Weights of a small image VQ-VAE.
Model: 2.4M parameters, encoder norm layernorm, encoder activation geglu, encoder patch size [8, 8], encoder width 160, decoder norm groupnorm, decoder widths [32, 64, 64, 64].
Data: 194171 training examples, 17.3 epochs.
Rows from block 5 of the encoder of a small image VQ-VAE, named by matrix and row number. Rows with one number belong to one neuron. Each number is 500 + 25 x the weight over its row's rms, rounded and kept within 0 to 999. All counts start at 0. Numbers have three digits each.
After each neuron's rows are labels from the 100 images, of 14976, where the neuron reaches its largest size: "responds to" is what is common among them. Only what is clearly more common there than usual is listed. The data: microscope photos of single blood and bone marrow cells.
# gate: MLP gate (encoder.blocks.5.mlp.gate.weight, 320x160), inputs 0-79
# fc1: MLP up (encoder.blocks.5.mlp.fc1.weight, 320x160), inputs 0-79
# fc2: MLP down (encoder.blocks.5.mlp.fc2.weight, 160x320, transposed), outputs 0-79

gate.124:464524451507518512459535479538553456537489468484507532488516503488488519466503473535518476526504522476497540507543521493534447500480516455554467477534511527510507503467502482527488535476483496436558515520471477492489484488517522490489507507
fc1.124:474472508523481516522515518473521512494457512482515504500496522501527488501464481455490494485503523463454549468496503473496471471489467526506485470486491504524481523498512455525465506538496474488465474476499487501501477518512492521509514467
fc2.124:489545495484519493537511447469494492507522442497533507530492521497453468517494498525501554517513473514570471528517489533470517515461506452478504516478498510506523504467484517513570513480440457513507523502474497547519491508494495527492527520
responds to: smear: peripheral blood

gate.268:522513515545473516526491532519463498524507464482473496452492504518471457505515507465524542482512469551503448512499495531462496538490515497497511509499454519511504482503491521492481523513483488534481511469576475485479501514488513476453475502
fc1.268:568474502484510517523487461533522501484473499525458466548533528512534512502500503532490472525483481467492491500457526482513468515531475505531525529538465497477479484503508491519490491499513470481504504546499478513519504465475521492463511515
fc2.268:472517539478523482537456549502539503484499482440511558514496498524457474526513542477497518423493460523478447462480498509477554515504496505565504515460489503520510506482497537481543492489497523452488498489508496481532503519498509439485491505
responds to: cell type: segmented neutrophil

gate.21:479505477503501491510463527486506489567498475462473504516477504478465529461482496515505527514522481507549538462500495465477508560508495464455473466480494505530478482511509494479529499508490495444506496497514519500525514497496501497469512506
fc1.21:512508506526506512494476467464467508501518493462520563525467514495504512477500480538492549487504532443488523535493505534462514479520514517526552515524479508521483499486458480473431502519481501526519513482477483503475521489499545544539518547
fc2.21:542486499511519491507459484498542513522507500483495552543474496490465490484520503487517537490508498564539469493487509495530518499499492513510491475525535507491528513506524518523539509469531492484473531443508510503507462473496486488500493552
responds to: smear: peripheral blood

gate.136:480512518494443478484500493439481523555516515463485522526484492497504528513481477505459505526517516478440469530476516482532464502494500493514543519552504491481450501493496515527533527521506507472523512476485477490523505467487500513535472455
fc1.136:543465493500488469488533503492476482528511506504551561444474498488514587492471503527490487468520509502493557533504520511489486485525493497480524468523505492520498467515488481519476516490499484526456521454508498489503480515491494488521515526
fc2.136:494520509486528492509492492472484485510498467449487506487494480499474467482490495473531507481522459496541522474482502475530493484498524508543505502484495507520496476498523510505526557517534559487541520515512471486469493536505517538500446477
responds to: smear: peripheral blood

gate.297:493515480511506469503450525477501499514525504480496559495522514478496472483511449504479552538514483474503506474550519473494537517505473522507534521487480500507530503526494471532516488447522481504527514530506534488486458483472528501531450488
fc1.297:538491500467471498477523541480503489474473515480538457521457492476502507490476494487500464507512514543508488519507469506489536465474497494507489502475481488507507521502491473497571512465526490545497513508508499545495482552464490487518521502
fc2.297:496552483483485471496529458546468487561486515506524493486516500495496497470507481510525518481492472518479493476441532487502467490516504564466493509546560480522539520461503547513479489543438501487525499493484535450476498490489502500494549535
responds to: cell type: erythroblast

gate.83:481474505504528462529495525503435514496514499469498524461555506495452488518507525509539551539488482535484533487516474496547485502502526500535530502530507534503478471499491492473467523508443481516506521457524457457518495447495488501505473480
fc1.83:476532510488502484485521502496518519486512528494491518473530492498489493520476510472513570517523547530504541482513478467537538512524497492511491510516491517548484506516530485478442484494526481495511478509516442433519490439491526504521495523
fc2.83:417524500483505482505465518513512478471498488540562529447507495500442484500524492478508496481518494475481513552536494538529502447503503485505490552516504494516484527496477482501492508513539480537455516521492505511539501530516501492498457457
responds to: smear: peripheral blood

gate.213:452454463487526525526508522532531498531461487498482451533472502460511453484512477477535519484485501491510529519521465525491538503495533487556490493490446509498442502434520486515532535486507562524466524519502501507485493530532510495501487488
fc1.213:518502482472453524467464492447485506489536473536438524483510510545527493493507479501456500493529487458467516505494494494522456507514502475520489475516497473501485495507553491532484498520508556483455461481498552472497541531512479472537468508
fc2.213:510478512488484501481506513516508522476448505497480498477517482460500527495481513514517505489500465515452490518516501480478519471512473543498516503480486509547474515448532503456506569560507519456523527493527509494472495531495479490509478510
responds to: cell type: segmented neutrophil

gate.280:497506497539485530470536503526502512516496488475513531534480469509512478489470516473513530509456523465497508535447487514541544515481559505536479499514498477486504451491531515474515520473503514467510503470510497525550508502464537552515483485
fc1.280:489487514483477507500487506421502509424516542556493480466522534487515559530482492532469482472519474504522474482522517493463447504511499447500481523493472524487515519489515494515502500498522516492473512506526510502486501545477519483498506509
fc2.280:515563495543500501518455481421485510499524506476502500480502510494515512513505492524498517545513496475513488506446483511501506545493501476491493497513496527417476468454531526493485500502464498473513505496519502501514505520482490510496508503
responds to: cell type: segmented neutrophil

gate.76:492541487488499526515502544492500553496546522525497496498526521486458486453468527457467492520501525504473562478514501474471487484548481520530497497484489483501464485467529497465488499496454498454528494505497522471457523497530490491521549483
fc1.76:494506521494490516497489494483524474481490496503517488497526484469533500558526509508474481519506522498524486601519456512524494492495505470495482489536452497479492485473497500562501504505471497520477468468522462466506474469498521545508502515
fc2.76:473524477461479493463536517506505476493485527510554498476517501533445542477467501509478496464503496449500535470470517494493500494499510516475515523539491502511523507505516507493492554505461517479521522543530482441501523520505492461500529494
responds to: cell type: segmented neutrophil

gate.48:519481482489518458510508493479488507517505484508486501468479515508520530514492512487498501495525486479464518511512545528481509469518468494478486516544524514503518440485489494516490537532510460511472465480512483476437528474492466514523501476
fc1.48:507530529481552533521532508467498492493528498492553542455475500487481517490485470507498510461488480550531533525527515507538487530508456442520537482496503454495467526525483482490470501488518518483497514521532474513476465481535507477459482514
fc2.48:504502497501502507486482446522480428505479508470496509543500499515524573474489461501457475491501502504475472508511478498511499504487515505475494518508526460498509507542491478496457506510510523526498493480511478478474484495521518536525481511
responds to: smear: peripheral blood

gate.68:520469502495532491519537486545457498499480473448467506504482480524506510508486508537474444529496467465483527484523472501487502495485482532554520556502514524514502470486472467459515495555450573467494520518525478469506518473471474472516471519
fc1.68:482501509508496521496458485482530493458490551468508528537447505494533478492514522476479492546499504486497528536528494534542510530478519517516501502516508493476496502474463507514478483527519550534500479463482522520478515518534514527523494508
fc2.68:510542489472515484500520505454478507538510493506508527502518527479486458438475487478507511480503525509512492520481510466490556445485488490511499488563510496471459501484514537511489551562499501485516531508530504477496498504493504480527543480
responds to: smear: peripheral blood

gate.307:534511497436508507507473516496493501540474505483511559534517494495543475484504491488526493495485501489512548501478531530494532471498474504520562495512500478474574540447500477476472489480554518533480544513498491463474483504482535506523508517
fc1.307:536550462478448487486526494478450491519493474494523532483468523479515500482476494478492503488486510466501521518542512492489506482494492525490521485484532486506514513519463528526471519477479495506502530479498567524475481508537517493535504527
fc2.307:440504514516486505492488531539480493444505510460499509519508492517477514505522489491480517458514497485496479525493492534499472481489533498516532524529491499533474509519522446499487453476495539513498523505493487488499493502514525462498479478
responds to: cell type: segmented neutrophil; smear: peripheral blood

gate.299:554484520513489489526486524466451501488485537516483537493474516508458516523529479525487488515505481546540482504495510457459478494507576461523507502503478477477487466506454506465513549521489462468512542489541530509489485474436504470470518512
fc1.299:533472501496470475479491493451492527504527494487534514516476507460469540504511498560535529548504460542512547525550496483463520514500500500481478508506524483525507489536504514534500462497544524505526539446475492502485514512484491475487483502
fc2.299:503511495473512480496503527509502469494517483505521496493483497501503541449494469510466515504517528477515497482467544478504477511490490483485528523506564494498503518495541509484509461511456557532506485498474462508472485488507506490508492511
responds to: cell type: segmented neutrophil

gate.125:503499521474534494559515510481541498457554502490450443493533536472511514516467516486528478444534494487501492439493476506447533448508494511557468541476487523498512487459548481474537509517499506460517468503502513527499500504490481497495517489
fc1.125:526470491497524452518485476526488488488509520537457488496514539495470518498485497506507513509510483494499515500494540547425518459508484494521507539535535520502526485484539490494491508503471492492549508533484480482522473503490512442468573469
fc2.125:471521506534495508500499481488502506503487512454505510544483494502536448501518503464475513473499489497489477561488513514577495491506508509451505467529457511481496526526474479498503510520512500521455489481495543529510493483500506477518493524
responds to: cell type: segmented neutrophil

gate.167:534471521486484482490491467488503486463488475495505548516530516479566449523536500520504527501493510516483554493490514537501497484496499505464491490502506507478487438478499475481470543514500508462483461503513473445488472463505507495487525481
fc1.167:468555514508480444480507489484523496489522480506443499503455533527489478480507493531496498509562538465513505508505479496505492478507496533511501517477538520517458467490498489499511499504541428501464469496457465517468512477490504508583490498
fc2.167:497492514492489461476501506529461507444505443491476454492487497468487511508520503535501494510501527490539471545519516525508480481498481509539505516497503507526488505490490470495474526496483501483518511508468482555449493507491536531548451526
responds to: smear: peripheral blood

gate.250:523470490474479495513524520501492505471526465512491530519474491503467539475482517492535497504486497515534531515465495462513505499517510511514501484523505487491521469455464503457480520506546481473497531493511506518514528504484522544497514542
fc1.250:449491484520478516504541460552507492511495525489468457537503517502496490536469512479493480518519493471527455485542454485494434515490501534510446524477485511486477480471511503509523483495475485472543486516531463504482542475520474503495470486
fc2.250:511501499501570499496496535472489485494495522519524511441513497512457500495503506517499515546511426531525480469493496459480490472496504535465521485530483503464516484495434496499480515496537472535425500506529498498488518508507494456485522512
responds to: cell type: segmented neutrophil

gate.134:505460492522475480492535553542486488480493470509484513493512497514504506536498536475520493517517461480475566449473492507469526496517493537534486508476461523487530446511512524499490498500488517451482496512514481463503516485503520514460502439
fc1.134:534538501490456507468499486474515504484510540481546555510533488535474503494490526461560484520500501531494510527528483477554485533506525530506493474515470500489516498502468515495542521518558506482479507522475533495511494477495536531513460505
fc2.134:488506504528451524486484534536499506496457553550492499550501497538475488507502497517529468505492480488512519507480489530522485484508508599543475515492462497538485445489537457498490481430482509474481482504506498519511512528524500500495534525
responds to: cell type: segmented neutrophil

gate.212:553464501504506497469504476503484524526511528509520505520482506504525527459441489510459488493483481527485524530489557522497518497517504500491544493548495492490553510479511499496516541474484487495506572457535497507467504511446521508538536550
fc1.212:488494471487472495489481512450487482512474475452474497498493518514544493495496501504473489443531497459489469450476486482523486501504522502472529486479496531519535521487505509510526486510533501459501503474530512491495531555492486475524534478
fc2.212:499523495523543500508521469533539507531483520508516525453526503491449500528509490533553490510475519477542522473493494550489493504480525473524478500480486491467446524456546445501451527500479489456512492523526519430476514496527513489482489468
responds to: cell type: segmented neutrophil

gate.142:526484495487512509540491520524475482508509519543464474476533514449497517475468484507525510492487493491533494488509465524477527477490490490530490555459462493526508502450535501512490496521464501494543508499546470492463509510483504515502507510
fc1.142:458436480501532471554500527473520478495473492520507477498512576503512523501479464551487486503568473464496493506501484495471494471503488456531484509480533532499506503489446479468484495479496527487514485529505476485544500476504491477509511454
fc2.142:484544515544469502493518523490488501524492554497471498552456502501511413497516500503491498491496501497468496514493502514507489464507487559548497490539490517501422488515533439487543504515522529503504494477501508534505508503485507491485488473
responds to: cell type: segmented neutrophil

gate.235:523477497516469509494545563502497527497519486516480499503495503475483471490485507523477524517484478483467531532497497507449494479512521445525477520500464493468503456502494505504537514516479511519521485493496490499498508486485535483459526447
fc1.235:477498483475485522499498463490530493492525542495510485530500517526503475475501508479500560509512521463504519489547495499514498504494527512466498467506492535463421487472531518492524536486506513487504515500483489494494491527550467546496508488
fc2.235:521483486481540498504537467525481491510488456481499479530512534451519524484496483543506514500490504527509498500501533496463485477487503528534505527526506505495532500538512481495515515496468508539509505470506476522423504496498507513542492521
responds to: cell type: lymphocyte

gate.265:499501517532490506506477491502484493517476472516487526473487489500495537501466485506482507463471499464518501476525537495489507542504505479536512497536453475487453530525542469446474467507514504505551528525552507529519475473486507507517522530
fc1.265:498482486487535487473424480522519505480495449507524468496520494480496491504478455499521452480478478483491490511506525538508567456497541502506482457525524505497507480534520535510473524448504451504532483501501501505494506481514491517530518498
fc2.265:507513486491469478523551465560465508508515493520464507495539498497542533476505490499550462538515520501497528480462495508518491504503488556465527479524509501484451520482523480507513522520500532514553543498505518478473468472489514491534481504
responds to: smear: peripheral blood

gate.201:465497508463499538528512489538517492542488495497499498492475507484482504526464501468508478532514458424503521497530492520531461497483475521550465522497466511471481497489540498517464507497535517483504488470482528510461529511509482504549466484
fc1.201:496510506491468487521454488516493502502468489510513485522463502483481457459507522470509519498510491474523500488511525558499477468497523565487510503506462507533472491530468492551498539468513490511500552506474488521483486492506513525511568500
fc2.201:498504519478517512496520474472507497515509510537496477484503519521511515505500499513478502555502474536536456529531493458486521513507479479587511505469492529460485512466532509484481456484550494487529483480533531479485489513497468488517417480
responds to: smear: peripheral blood

gate.232:475538497489528471542521484501501515513521479451522520508440500473438501483476509515536510490544493520463452469504532502494491482508504529493499496474468543504499496463496521472520487498524476487458495502513481501490506517517503523478502487
fc1.232:500499498493485466495510499467518505480490466453500469484511471493472480521449497533479478465471510445528536483453496471502539464510546488475505501516497473507507516531492516473504507524493475504519503508509517495519513512529472496534513509
fc2.232:474499484509485482527527493544522512481520525510482463541508518507459513498477495510493487532537486465493453452484492524494511499511495491481509498541503519555500477466516502495533485526427473497510508514490497542526522506500481494431514472
responds to: smear: peripheral blood

gate.158:543509506487536446508507542493486489525477458484517527479535494476511511515487492504481509512485479515456537498487518504479551461486485503510513517454465488522526467512501485501512537510486517511507533489494502466472471493501520534520537466
fc1.158:492507459519459521489451468515451493573529478496487534546529501537478472483504491502581536499468523513493497438514514496497504509494506512503519428521486510511505554488498553497486478495518533496501532455496488487511483573508513519488462567
fc2.158:508535512487544512526518497503522500480469470475500491474459514508516536493513498519503490510508507529524522510488498508495460499483503519540488489487486527504462502529537460502498496483509493467523493473512506491457480507499530536555443528
responds to: smear: peripheral blood

gate.277:457463549530490531483488553533509534506562524434515538486524514492528482526470534514527496513497487499464525492500549475510518506522498492491519489547518471487478513485506516469471515526500477548501468505478523502530516476481472467466494460
fc1.277:517507485533506447497496475522488492508502507526491481518512484502531522506537492518511530533473506502522500492535477509496481544492478500517449495488480432484510504513537515462518506490518498498479534498583540500509497444494513535477491504
fc2.277:503491476508525486497486527471536409508506504480525523525535496531525498492518451496503481512496497425485502535513481498500539477462489495474470517504575476480509512506497498523509576509501497510480464495456473495511447482533506464493558490
responds to: cell type: artefact

gate.88:494476496489489511510522492518503483483471486510480531477501545550494496494529460483532484501493505515492479507453463530489509485457497502497497543537484516501517510507486474491440531476509537491554469481499487467479487542537523499478515457
fc1.88:464496532499480503512550529497505508485494495487518515484501551572522494499509494494533501485487528485511504516504516499466513502495445482489512502511488480499528564520473501476480512464510494467503476509458554506465485508511510410481533447
fc2.88:529466504488526516510510451512513442528489423518519475532516516471469458503512496548522484454507460510536526484515500472477477485449517499544503509470490489506512507515516496547544507520500514496527496524473481516478450501527522540491503517
responds to: cell type: erythroblast

gate.163:517461528490478507472544537562465512494491472500523512452501480519498508496495519498493497477483487494485538486467491509478512510509498499524495514503475505487559423496506519528495531493478516513499491487504489463463524472510496504459479484
fc1.163:467513527494451487506524498456499520511514523495521490511472528514501513500535493467486493506520523530472461536488516521526481516499500471493530462547498524488454533506493486498541522490482513491499507481505504489556455503481517522517462536
fc2.163:526494510526507498518480524478493539540543533475509527505502506508516527481514504527538508529489520543488493502463530537454544518509505524478513506514507505486574497418540487519472555486484486507491503480496504485510477436469504484496511475
responds to: cell type: segmented neutrophil

gate.28:487507500491535492502483552477479468492463528480545525475554526486481464481529493519503528514515479542490491535487493478475512513463527479526479455461518503539473507488489469526486544518497486493479513531480536476545462513483506507515497501
fc1.28:501508499513559505491499528420493524481453438490511547499477498498469512514490522510537525529490504474500478531526503525455534510498497501529508523492505500515517484486532455447512483448542471481510518491467525523462515508510530486535498498
fc2.28:487464503477481491510469470522541515506506529524481489493489504508507508505472513444512460482492438522523554446521494486470498533498514509511502507454523490487501489488436486490508503526516495494523481493497514491523506506507519497421546491
responds to: smear: peripheral blood

gate.255:537485487519545540515533539487472507529486482494521537474503501510501467464509490483501506458468495513516497446492502511481526483492473479562502444485482505458474499461499495500472538535478524518500537487477556496486477480519508519485508503
fc1.255:483482476559505493494462484509560515519522494502470436553493517513519526475496491491479480544503529512562501465467502480495464529507486515510491474485532507504466509470508476512521492505491468483483469523497509482458472515503482445512482544
fc2.255:513474475505492501514507505474496489511531522453490503529542494461518474497509502513494443498498457516489459504489496513497545513506467505462492519481553483494542509511467499530474563504486490545468513533484483522532512487505501491495556489
responds to: cell type: segmented neutrophil

gate.128:487483464477491494498466531549548509496504476508531529541524485487489499500487481516502489472506432545527475462462492495515520489507525490494497487501512530463553457527522503520503488521483514505486507487516530505439505511503521498468510493
fc1.128:497549509525475485496496508507476539525504473536486478494527469545451515482490483428564503486495492496504527503511535532486476485538476505500537535585533493508517516463502542474516511518523498504510485500493514514499491488445519472479567514
fc2.128:494516501504488475487501513545512498474524486509466507496489497504445516485502507547517509504519507505508545476461492519451480474511528549558491547503535517457502479493520475485562497446460506493492500480494461518461512519510507530530534519
responds to: cell type: eosinophil

gate.205:489519509487467477486544552483501501477453499473507457505511508466530506499447510526523472491499464513454497511462483495491493521512510539524509478497520519513492468492514557479476517522461501517520525409482501483499492504515485493502532470
fc1.205:515556491492456484456531480523519501504518472459477502499488510472509470477496488516520429521482464495523521505507505465534449555525518482527505474504502507528464503475509495510478488519494540498513485455523501551488494538488493537499499498
fc2.205:532525500523486477494547537485515499505487527519520547470456481526526499506488486449528491422484540484527511489505488544493527479473443466507507480492478501509505505529499505458494474483535512491491488516477532486535484506516491483460505536
responds to: smear: peripheral blood

gate.233:527492508498467495489479507527488484511537548484514504482483528487495504490462492487541471510508515507471513509481533513522466505507466483476519506563510487497521479459535525495481529457470537502519496468503461487474508473489521511494501483
fc1.233:504552505538513499520496501504513520437494467487517478522477476498510541506538516502479519487486495503479508539501470501533550559516468496493529513498524511507493473526448494466530510496519492514504497487480513525526494509501507517456514465
fc2.233:499504503474495512503551541495494500545507497459524545492491514501503491498510518521530510506490508509513527473486510498524497510492497457489476451511511509492544517466501513506540518452522478501530485460497464505543491486488495484505473519
responds to: smear: peripheral blood