config.toml
dataset = "microscope photos of single blood and bone marrow cells"
decoder_weight_standardization = false
codebook_size = 256
grad_clip = 1.0
Rows from block 7 of the encoder of a small image VQ-VAE, named by matrix and row number. Rows with one number belong to one neuron. Each number is 128 + 24 x the weight over its row's rms, rounded and kept within 0 to 255. All counts start at 0. Numbers have three digits each.
After each neuron's rows are labels from the 100 images, of 14976, where the neuron reaches its largest size: "strongest on" is what is common among them. Only what is clearly more common there than usual is listed. The data: microscope photos of single blood and bone marrow cells.
# gate: MLP gate (encoder.blocks.7.mlp.gate.weight, 320x160), inputs 80-159
# fc1: MLP up (encoder.blocks.7.mlp.fc1.weight, 320x160), inputs 80-159
# fc2: MLP down (encoder.blocks.7.mlp.fc2.weight, 160x320, transposed), outputs 80-159

gate.39:103116133142111169117147164135134111097095139112135113110126135144131103136134093193118135158137153089087124111107108117138120117122124148102192138114154126105178176128123148150136079123145131110133135127158146163095088117104114106115155124
fc1.39:136122148155110152091145151129143101132139164130147133125105142140094145106127162128101128143101129124109088124148105138098119116141131119187114161083068145129144076128126140135117136118102104126126152113050098119077128113161109161103124140
fc2.39:094145117120121136105161137077122141131144121138146128168134116107179089117136153127145148087126092122110115107140131147119137127129137120108122137092092144135092121117128099174121125131089085094135141112133153125129141098138129135144115097
strongest on: cell type: segmented neutrophil

gate.123:093110167125110098128123125102132125107110104103130111138073092132146163128109119129117138123151129115127156132150127113119106155135161069103142115150198119112103090077167148157094120115135152136097113133160138165127124154112163113152107161
fc1.123:129099122103099203096152149136140138169091095105148125086133110119187090143111135128128089174066168111113125088081146134153137123141106173140113168132124130148145178155099146134112152136102085114145146127136128120146142095107148112116138147
fc2.123:148110157160105079099140125147136114120138126145150153137118108132100172123118117140115127131135176128163112160169109130133138187111141124173125119135103139104153085112162123132146105100126194144133133090146122101128119143113135096119156169
strongest on: cell type: lymphocyte

gate.278:108141150133077163139114121109116141141191143107105138121116117100102113105157132137151120107144173117157147077114119138125130108143121116090114076146103136145118094105155134121122164155118135122118120112124128145114110125155128144094103128
fc1.278:153146166170182143141076148114108130132126074143087124165154137136164135092164132119136073102086151143128131177122106096115125135155111136092097087135115149177155116115108132135141135142114124160124123134088156119146114131139149174119116115
fc2.278:120155138146109105095163121117152162116134122125194153129128096119144151112100129127124146124137121143164119124163142139105116147117152100141150133093080126088095098118127131135139113119107134104156134104113124095105134137124143106134163130
strongest on: smear: peripheral blood

gate.131:139132165129096077111067111071129132138140084131122134151097112104096114128142146148141147131099139112146103134161122124126148115120103105164119120153122148112140138131145140152081163178180126114118077145115164156159113105115109126126135129
fc1.131:103137129148122131105164138079121142131132139131156108152122104130124121168079105145089140171101092145119132107148120119106123150082089109154120168092137117138121102139128147134137123173127148084116104129133126100182185120126124108117145148
fc2.131:138108103139135137167101119145133116121117115136104145077112141142095112130121132157104098101132151109137136172121150162139120120133128141104136138142171094138150138138125131094116137127154120159151126128142120177111132165105095131114128128
strongest on: smear: peripheral blood; cell type: segmented neutrophil

gate.116:120111107135129130151127126112094133137104125159083106141114168132092155182182135172118192102103134101143183051126121113115156140129141160070137100117167136112132140114120134154176146131122141100136108136148157123142121100112123113123173123
fc1.116:098134134091144125094129137145155119105133174139150121117139136093129124124106101118090112152105141139111140134163144130137139162138121129151105135113088166134135097077091149086150140156086095163109170114133108148093150183130129136133145149
fc2.116:105130153124168155095173137097113125125155102136156113188152121116127128150123153113105139104134084150097113114142130131125127140148140134111099155098112147133113120113117116160100139135067107095163141122105161124141125092121110138126122106
strongest on: cell type: segmented neutrophil

gate.254:159105139133137144117162155110141106126129105082118124139125140132169124153188147119059131169117117128132134090124127123097139094153125176131121116077116155115190140110125123153133106136075153098120116113178170145107139122098129152177117117
fc1.254:085116151123150131176139150113111113165108135094142127144175109126141124113110161078114121134130145151130136141107137092139129155141130170138158108173144115160131093089141117134162108137117141106120099120175074150164116166072131114103124138
fc2.254:159141107144121108126110084108170122106089141149116114070101129139097153126093102191160131169112193148170150155132095158121138156089102091109142138166125096106137157118148094113134111107143157185093138152129141129137094144125148141125139143
strongest on: cell type: lymphocyte

gate.314:123128156150122124102080166105108137173177138144143161125119093089164159102125108120175111141126131095117127125134180076110101134110101129160094141138130128109160116108126136128088079094149116146153107139116194153138117155097163114137151135
fc1.314:137121141117106117170148121156129122134126167104085132100116099106129094150124112110145089141159176100139116148137123131127133123089155129106132087184101106116136100106161127092145142117200164115135105170084130164161119159106133103153134146
fc2.314:098134143091106141123166130104154138078142136121168129179137127125170092124111144134155136105125102146169096106146116152117134120143109144131134128109102145139073109159092147176154120153094150096139137116145161097117106106140138129133110104
strongest on: smear: peripheral blood

gate.169:167137119143125157137056169136085095152150091142136129090129130127134109083148131136166118132148080110120162111142108126168131112113121125105130144144128102110143124133118136153151134151150096114119155131179155115106115101142103069085164134
fc1.169:103114089138140108180101097120128147186114109126096122159094153151071149099138142147146108124092130138131127187131133133150123110137094112093120115156158098160135129134136124098129108129144128162141083125086128118159142157137138146112167134
fc2.169:151122103153113101135084102153118149135104132168116142107108098148099162130136086158119111129118154140149175160142111143131128153105136124119137132154120085119124125120170119107163112111158102165120137116109127109107111153151147085134148143
strongest on: cell type: segmented neutrophil

gate.293:158141137124098115119132139100106108135113055126127116114175118110152129117098119144102144150167164135095145148163149123151099098132130145078132156160122107118133111123126129119125157141114161083121155133134103140108133123089109143124074167
fc1.293:136113116157102109133121114168136148126173133171110155111082139128084129128107103093122116148115097132163149143127115149095144149111143106185132181135168111139123154133149094129115134132164094121131141119127143095136109184111139078117187162
fc2.293:109136154125150129124149157090117112128148112122150101193158136146143124103150154084104129096130103125101076124125137129096139121164138133114103121130116155134107125130091132176113121135088105072129138109146141128132146073132114161129107108
strongest on: cell type: segmented neutrophil

gate.238:150146138121134153105134144132143131138125099132125111137140110071119103071131181163142157126144175156121151105127110132117177148087141144122123117120130142096118092095100133154145148131125115147138130129130144084109094125122130099123100131
fc1.238:158115130117109152158109094149150108143106163145124146073121135147091123139134077103091095137166120103144140096118129140122091101148127086101128161174109091126124134150138108110142141080135105097124134121134101150184124139124149149155107107
fc2.238:115117142127110135093129102099138141128145139109167127183148112092141137120123162104165138154137150127148130103145110142091146159123119123139126132096090162100106102125110121174143109134085173107146123109103143108135126097141132116126139128
strongest on: smear: peripheral blood

gate.247:154139106139104151116091140133150124156107090136130152161135124147190125088089137132139132166119166125120087175107131125136140154100117127106113146140105115136168136118146118133180141130154090141104122118167112130141092164155150130154092144
fc1.247:139125152158145121178124137085144185118138130127112123140092109107119101095106118121129097129166154133100141146082124113135127127112086099131105125155146160156148084119178166162149126170215111140124112119103073115152148141125126149128185133
fc2.247:119134148124123129071186126126117143154166127137163151163134113131154126117108159120136147128099141114147124144149111132150130158122145094128124146102077123129133128138117143209131128136088138107109127119127127079075108109131152105147111139
strongest on: smear: peripheral blood

gate.298:174072138120105161119122131140092099106165091160089124112065120146157132116160133181145132116104138110107134142164121116130113133130119126131132128146118167105140078098092135135117170166125094124130095115144132114163116058128144123157110099
fc1.298:116097100170148119078112145113146144093152124135167153130118137128121150149183121153130155126133101132125145119160076140142096114095131129123116174080109147106140130143150107157098090103113122110110099155140175144103146106111140109155135121
fc2.298:109150100107134180146131128118117130148097105219119116144148166170141127136131123163125140112118121109116104135108114122165109113136116097098131146123106145149108138130117104083123132139145084191076102134136027101127188123132132133110116110
strongest on: cell type: segmented neutrophil; smear: peripheral blood

gate.249:159090130131173132076122120136116058148119149110116116138177099105111158127163118176154193122107150134138127083120119133159146105117082106099161128121125132119119153089137130133158098136119089165151156117123118147092112127126110167143119118
fc1.249:125116141083114122130116136101159095160098089120137124124153168116139074130128118136070145106130090139113108099180102103111127153084112109133121147108135141130135152115137116086170114105120166125101164148100099103150139099128143109134100156
fc2.249:109144114117112123090114116107112127123150159123161137170109091122155139119147131121151141102117122125117116121142148137055158151146127133124134124109097147132100116122099117168133115150093168071139134132117148110127106083137151128145147123
strongest on: smear: peripheral blood

gate.245:160181128116107111132125081085085131149123136108158153119095138087105151112139186114150125117134142124114154092097111146162123156074136149074109135142165127093113130164099098116123088153118125117108176107117130133064136102133128139133149123
fc1.245:142117087128149126124119130170135103123096126101125124135159155105117112153147133118085148128103155148141128133132125132089174111136127158140141107112100113125141171111149142101161137114140134151078121122110097160171096130114126128122159128
fc2.245:108149166118081154119133129088113111119131101168188135144137128132148137154110141124111143089126117159112095124142133165112116167141142097124088140094080134113104144101106129161111114142106140089143149086142107108137156101140133158128136119
strongest on: smear: peripheral blood

gate.133:109146172144176114096122103124148145123129107113183151091130089117153148125119126132096132151146125159110139126089090085141115128148182110165088152115201114148099111124126131137132152149167166115116120099102189127114167122119135108119095124
fc1.133:135143103128161170120132137146118121149179128085125095134169140129172109130107154139141089146101110157139134161136146136134094119153092133126121147108140063160144116114119128138116135131154095117112115137167129154121178134133133140134123127
fc2.133:145135147164122131091149141126129105110136130094135120127148108064110154140156148137107139144121148136125107096181132129127143138149114075149082119092129144113142112117124154179140136141087144095126126091136168114126111145109113123115162113
strongest on: smear: peripheral blood

gate.100:139137142124135092120121125089125103111143132134092110087144107145126099150156139129176137140154095123119142107101170110154116111140149149099117103105181105131156120140125145161094108129145122147130124142182143133127119119108130125135147131
fc1.100:070129130135155122114100114124128141082162142108163141130145063095133145137080141119127136120183134133132141096193115124134092143118114167112100123117114082133110173139096103115111113138118117097121111133121093109122105107136121120116173124
fc2.100:097133113144122138148121124147100130149129120146092129110109122192149111104144143134117110065106099087140110138092124141136124067134144148115110099140096118139113123140128109109110114115127096119136124093153097166111177132149131130121087090
strongest on: cell type: segmented neutrophil

gate.68:151124124129115121113123132114152132136151137144090114149147162100114125082131126146139118148125170114123127126140131112157115129119096095093141131155145079113151104131122142150153163172111150153125134156127151143165097103095129150116101146
fc1.68:093111160149113142162131166124138119132118155106138147087133150122077140120142113146155099180115126144163130165133111152097121102119133137155146111102134107122139171115143138078127126113182122175125102157131146126110118169114131113141121128
fc2.68:122124139123157149139144126106085127135139126073146134182132125112163097119173153095133125091134083103127103116124158125093158127141147144107146132096108133111104121144110120181124119120088126062155149109120152130124117098150133131129131103
strongest on: cell type: segmented neutrophil

gate.132:101081139121126129124136111138132152141142163101113149101104114079120146097110134118168136140132108123113144063158090143128121098128128085129185087107154136112129158161095127179103119124173106132130148132138122131151125163110142106150108124
fc1.132:119128123162159146143115140072157127135146101132147139143119082093166178137139123148116120131147120122108098106102132160106121086111116140137108142079098158146118112111131126110125136131181095146218166116106154148095149125140132185128121134
fc2.132:114163122127131129169154143120110105134145107133134176107136131113136109126196147140128099103130085103141102134113142159150151143116154152108099092151162109143124143137134121114120128100114098109165147095155130166128137098131105135143141082
strongest on: smear: peripheral blood

gate.20:144115148101140132093090162148160129144141139079143135107133162103132139133105109148145105104174157144116128135073121157153113092115141115122098075138114118169138064131182148132122112102114077119134100160166162108141149138095133129124139150
fc1.20:125148085156143123107100068142118122120101129142141128145128100151154138134101137117152106150117131127112149131137124099129150112127095125138122165089160122141154142112124145163089111123224161161136107137084116118095083151150115102146159143
fc2.20:134099148156089113099121160114124081126152087124158139139157154104142138143143135077138123102110125089118086116146130103160110117141134101120105079143143145105140116106131156153108116140093078111128131121147129169077116112135091167123113112
strongest on: cell type: segmented neutrophil

gate.62:127162081084132130134047139130130131100178104068107149134103130141143158177189092191094135116120112149152130133128102107141122154115126145120127143118097147146134079145110128116138112122150133167114156138109133121120140121132119141112135102
fc1.62:135131136148142138143084115091136147119132100149125132160127134128133147147115119155116160168169100164104098090096130117115149134162126149113087161113137142158096135113144134117128155140118094156077141123136122129097131142133129120117095148
fc2.62:091142095103150127143175108113149169181100145104112140122089118127122118109115174129134078117131152118116169122148146139105175119123128109130159144138125129119131141162105114186155140133141136117174129111114189133145117144149133129169140126
strongest on: smear: peripheral blood; cell type: myeloblast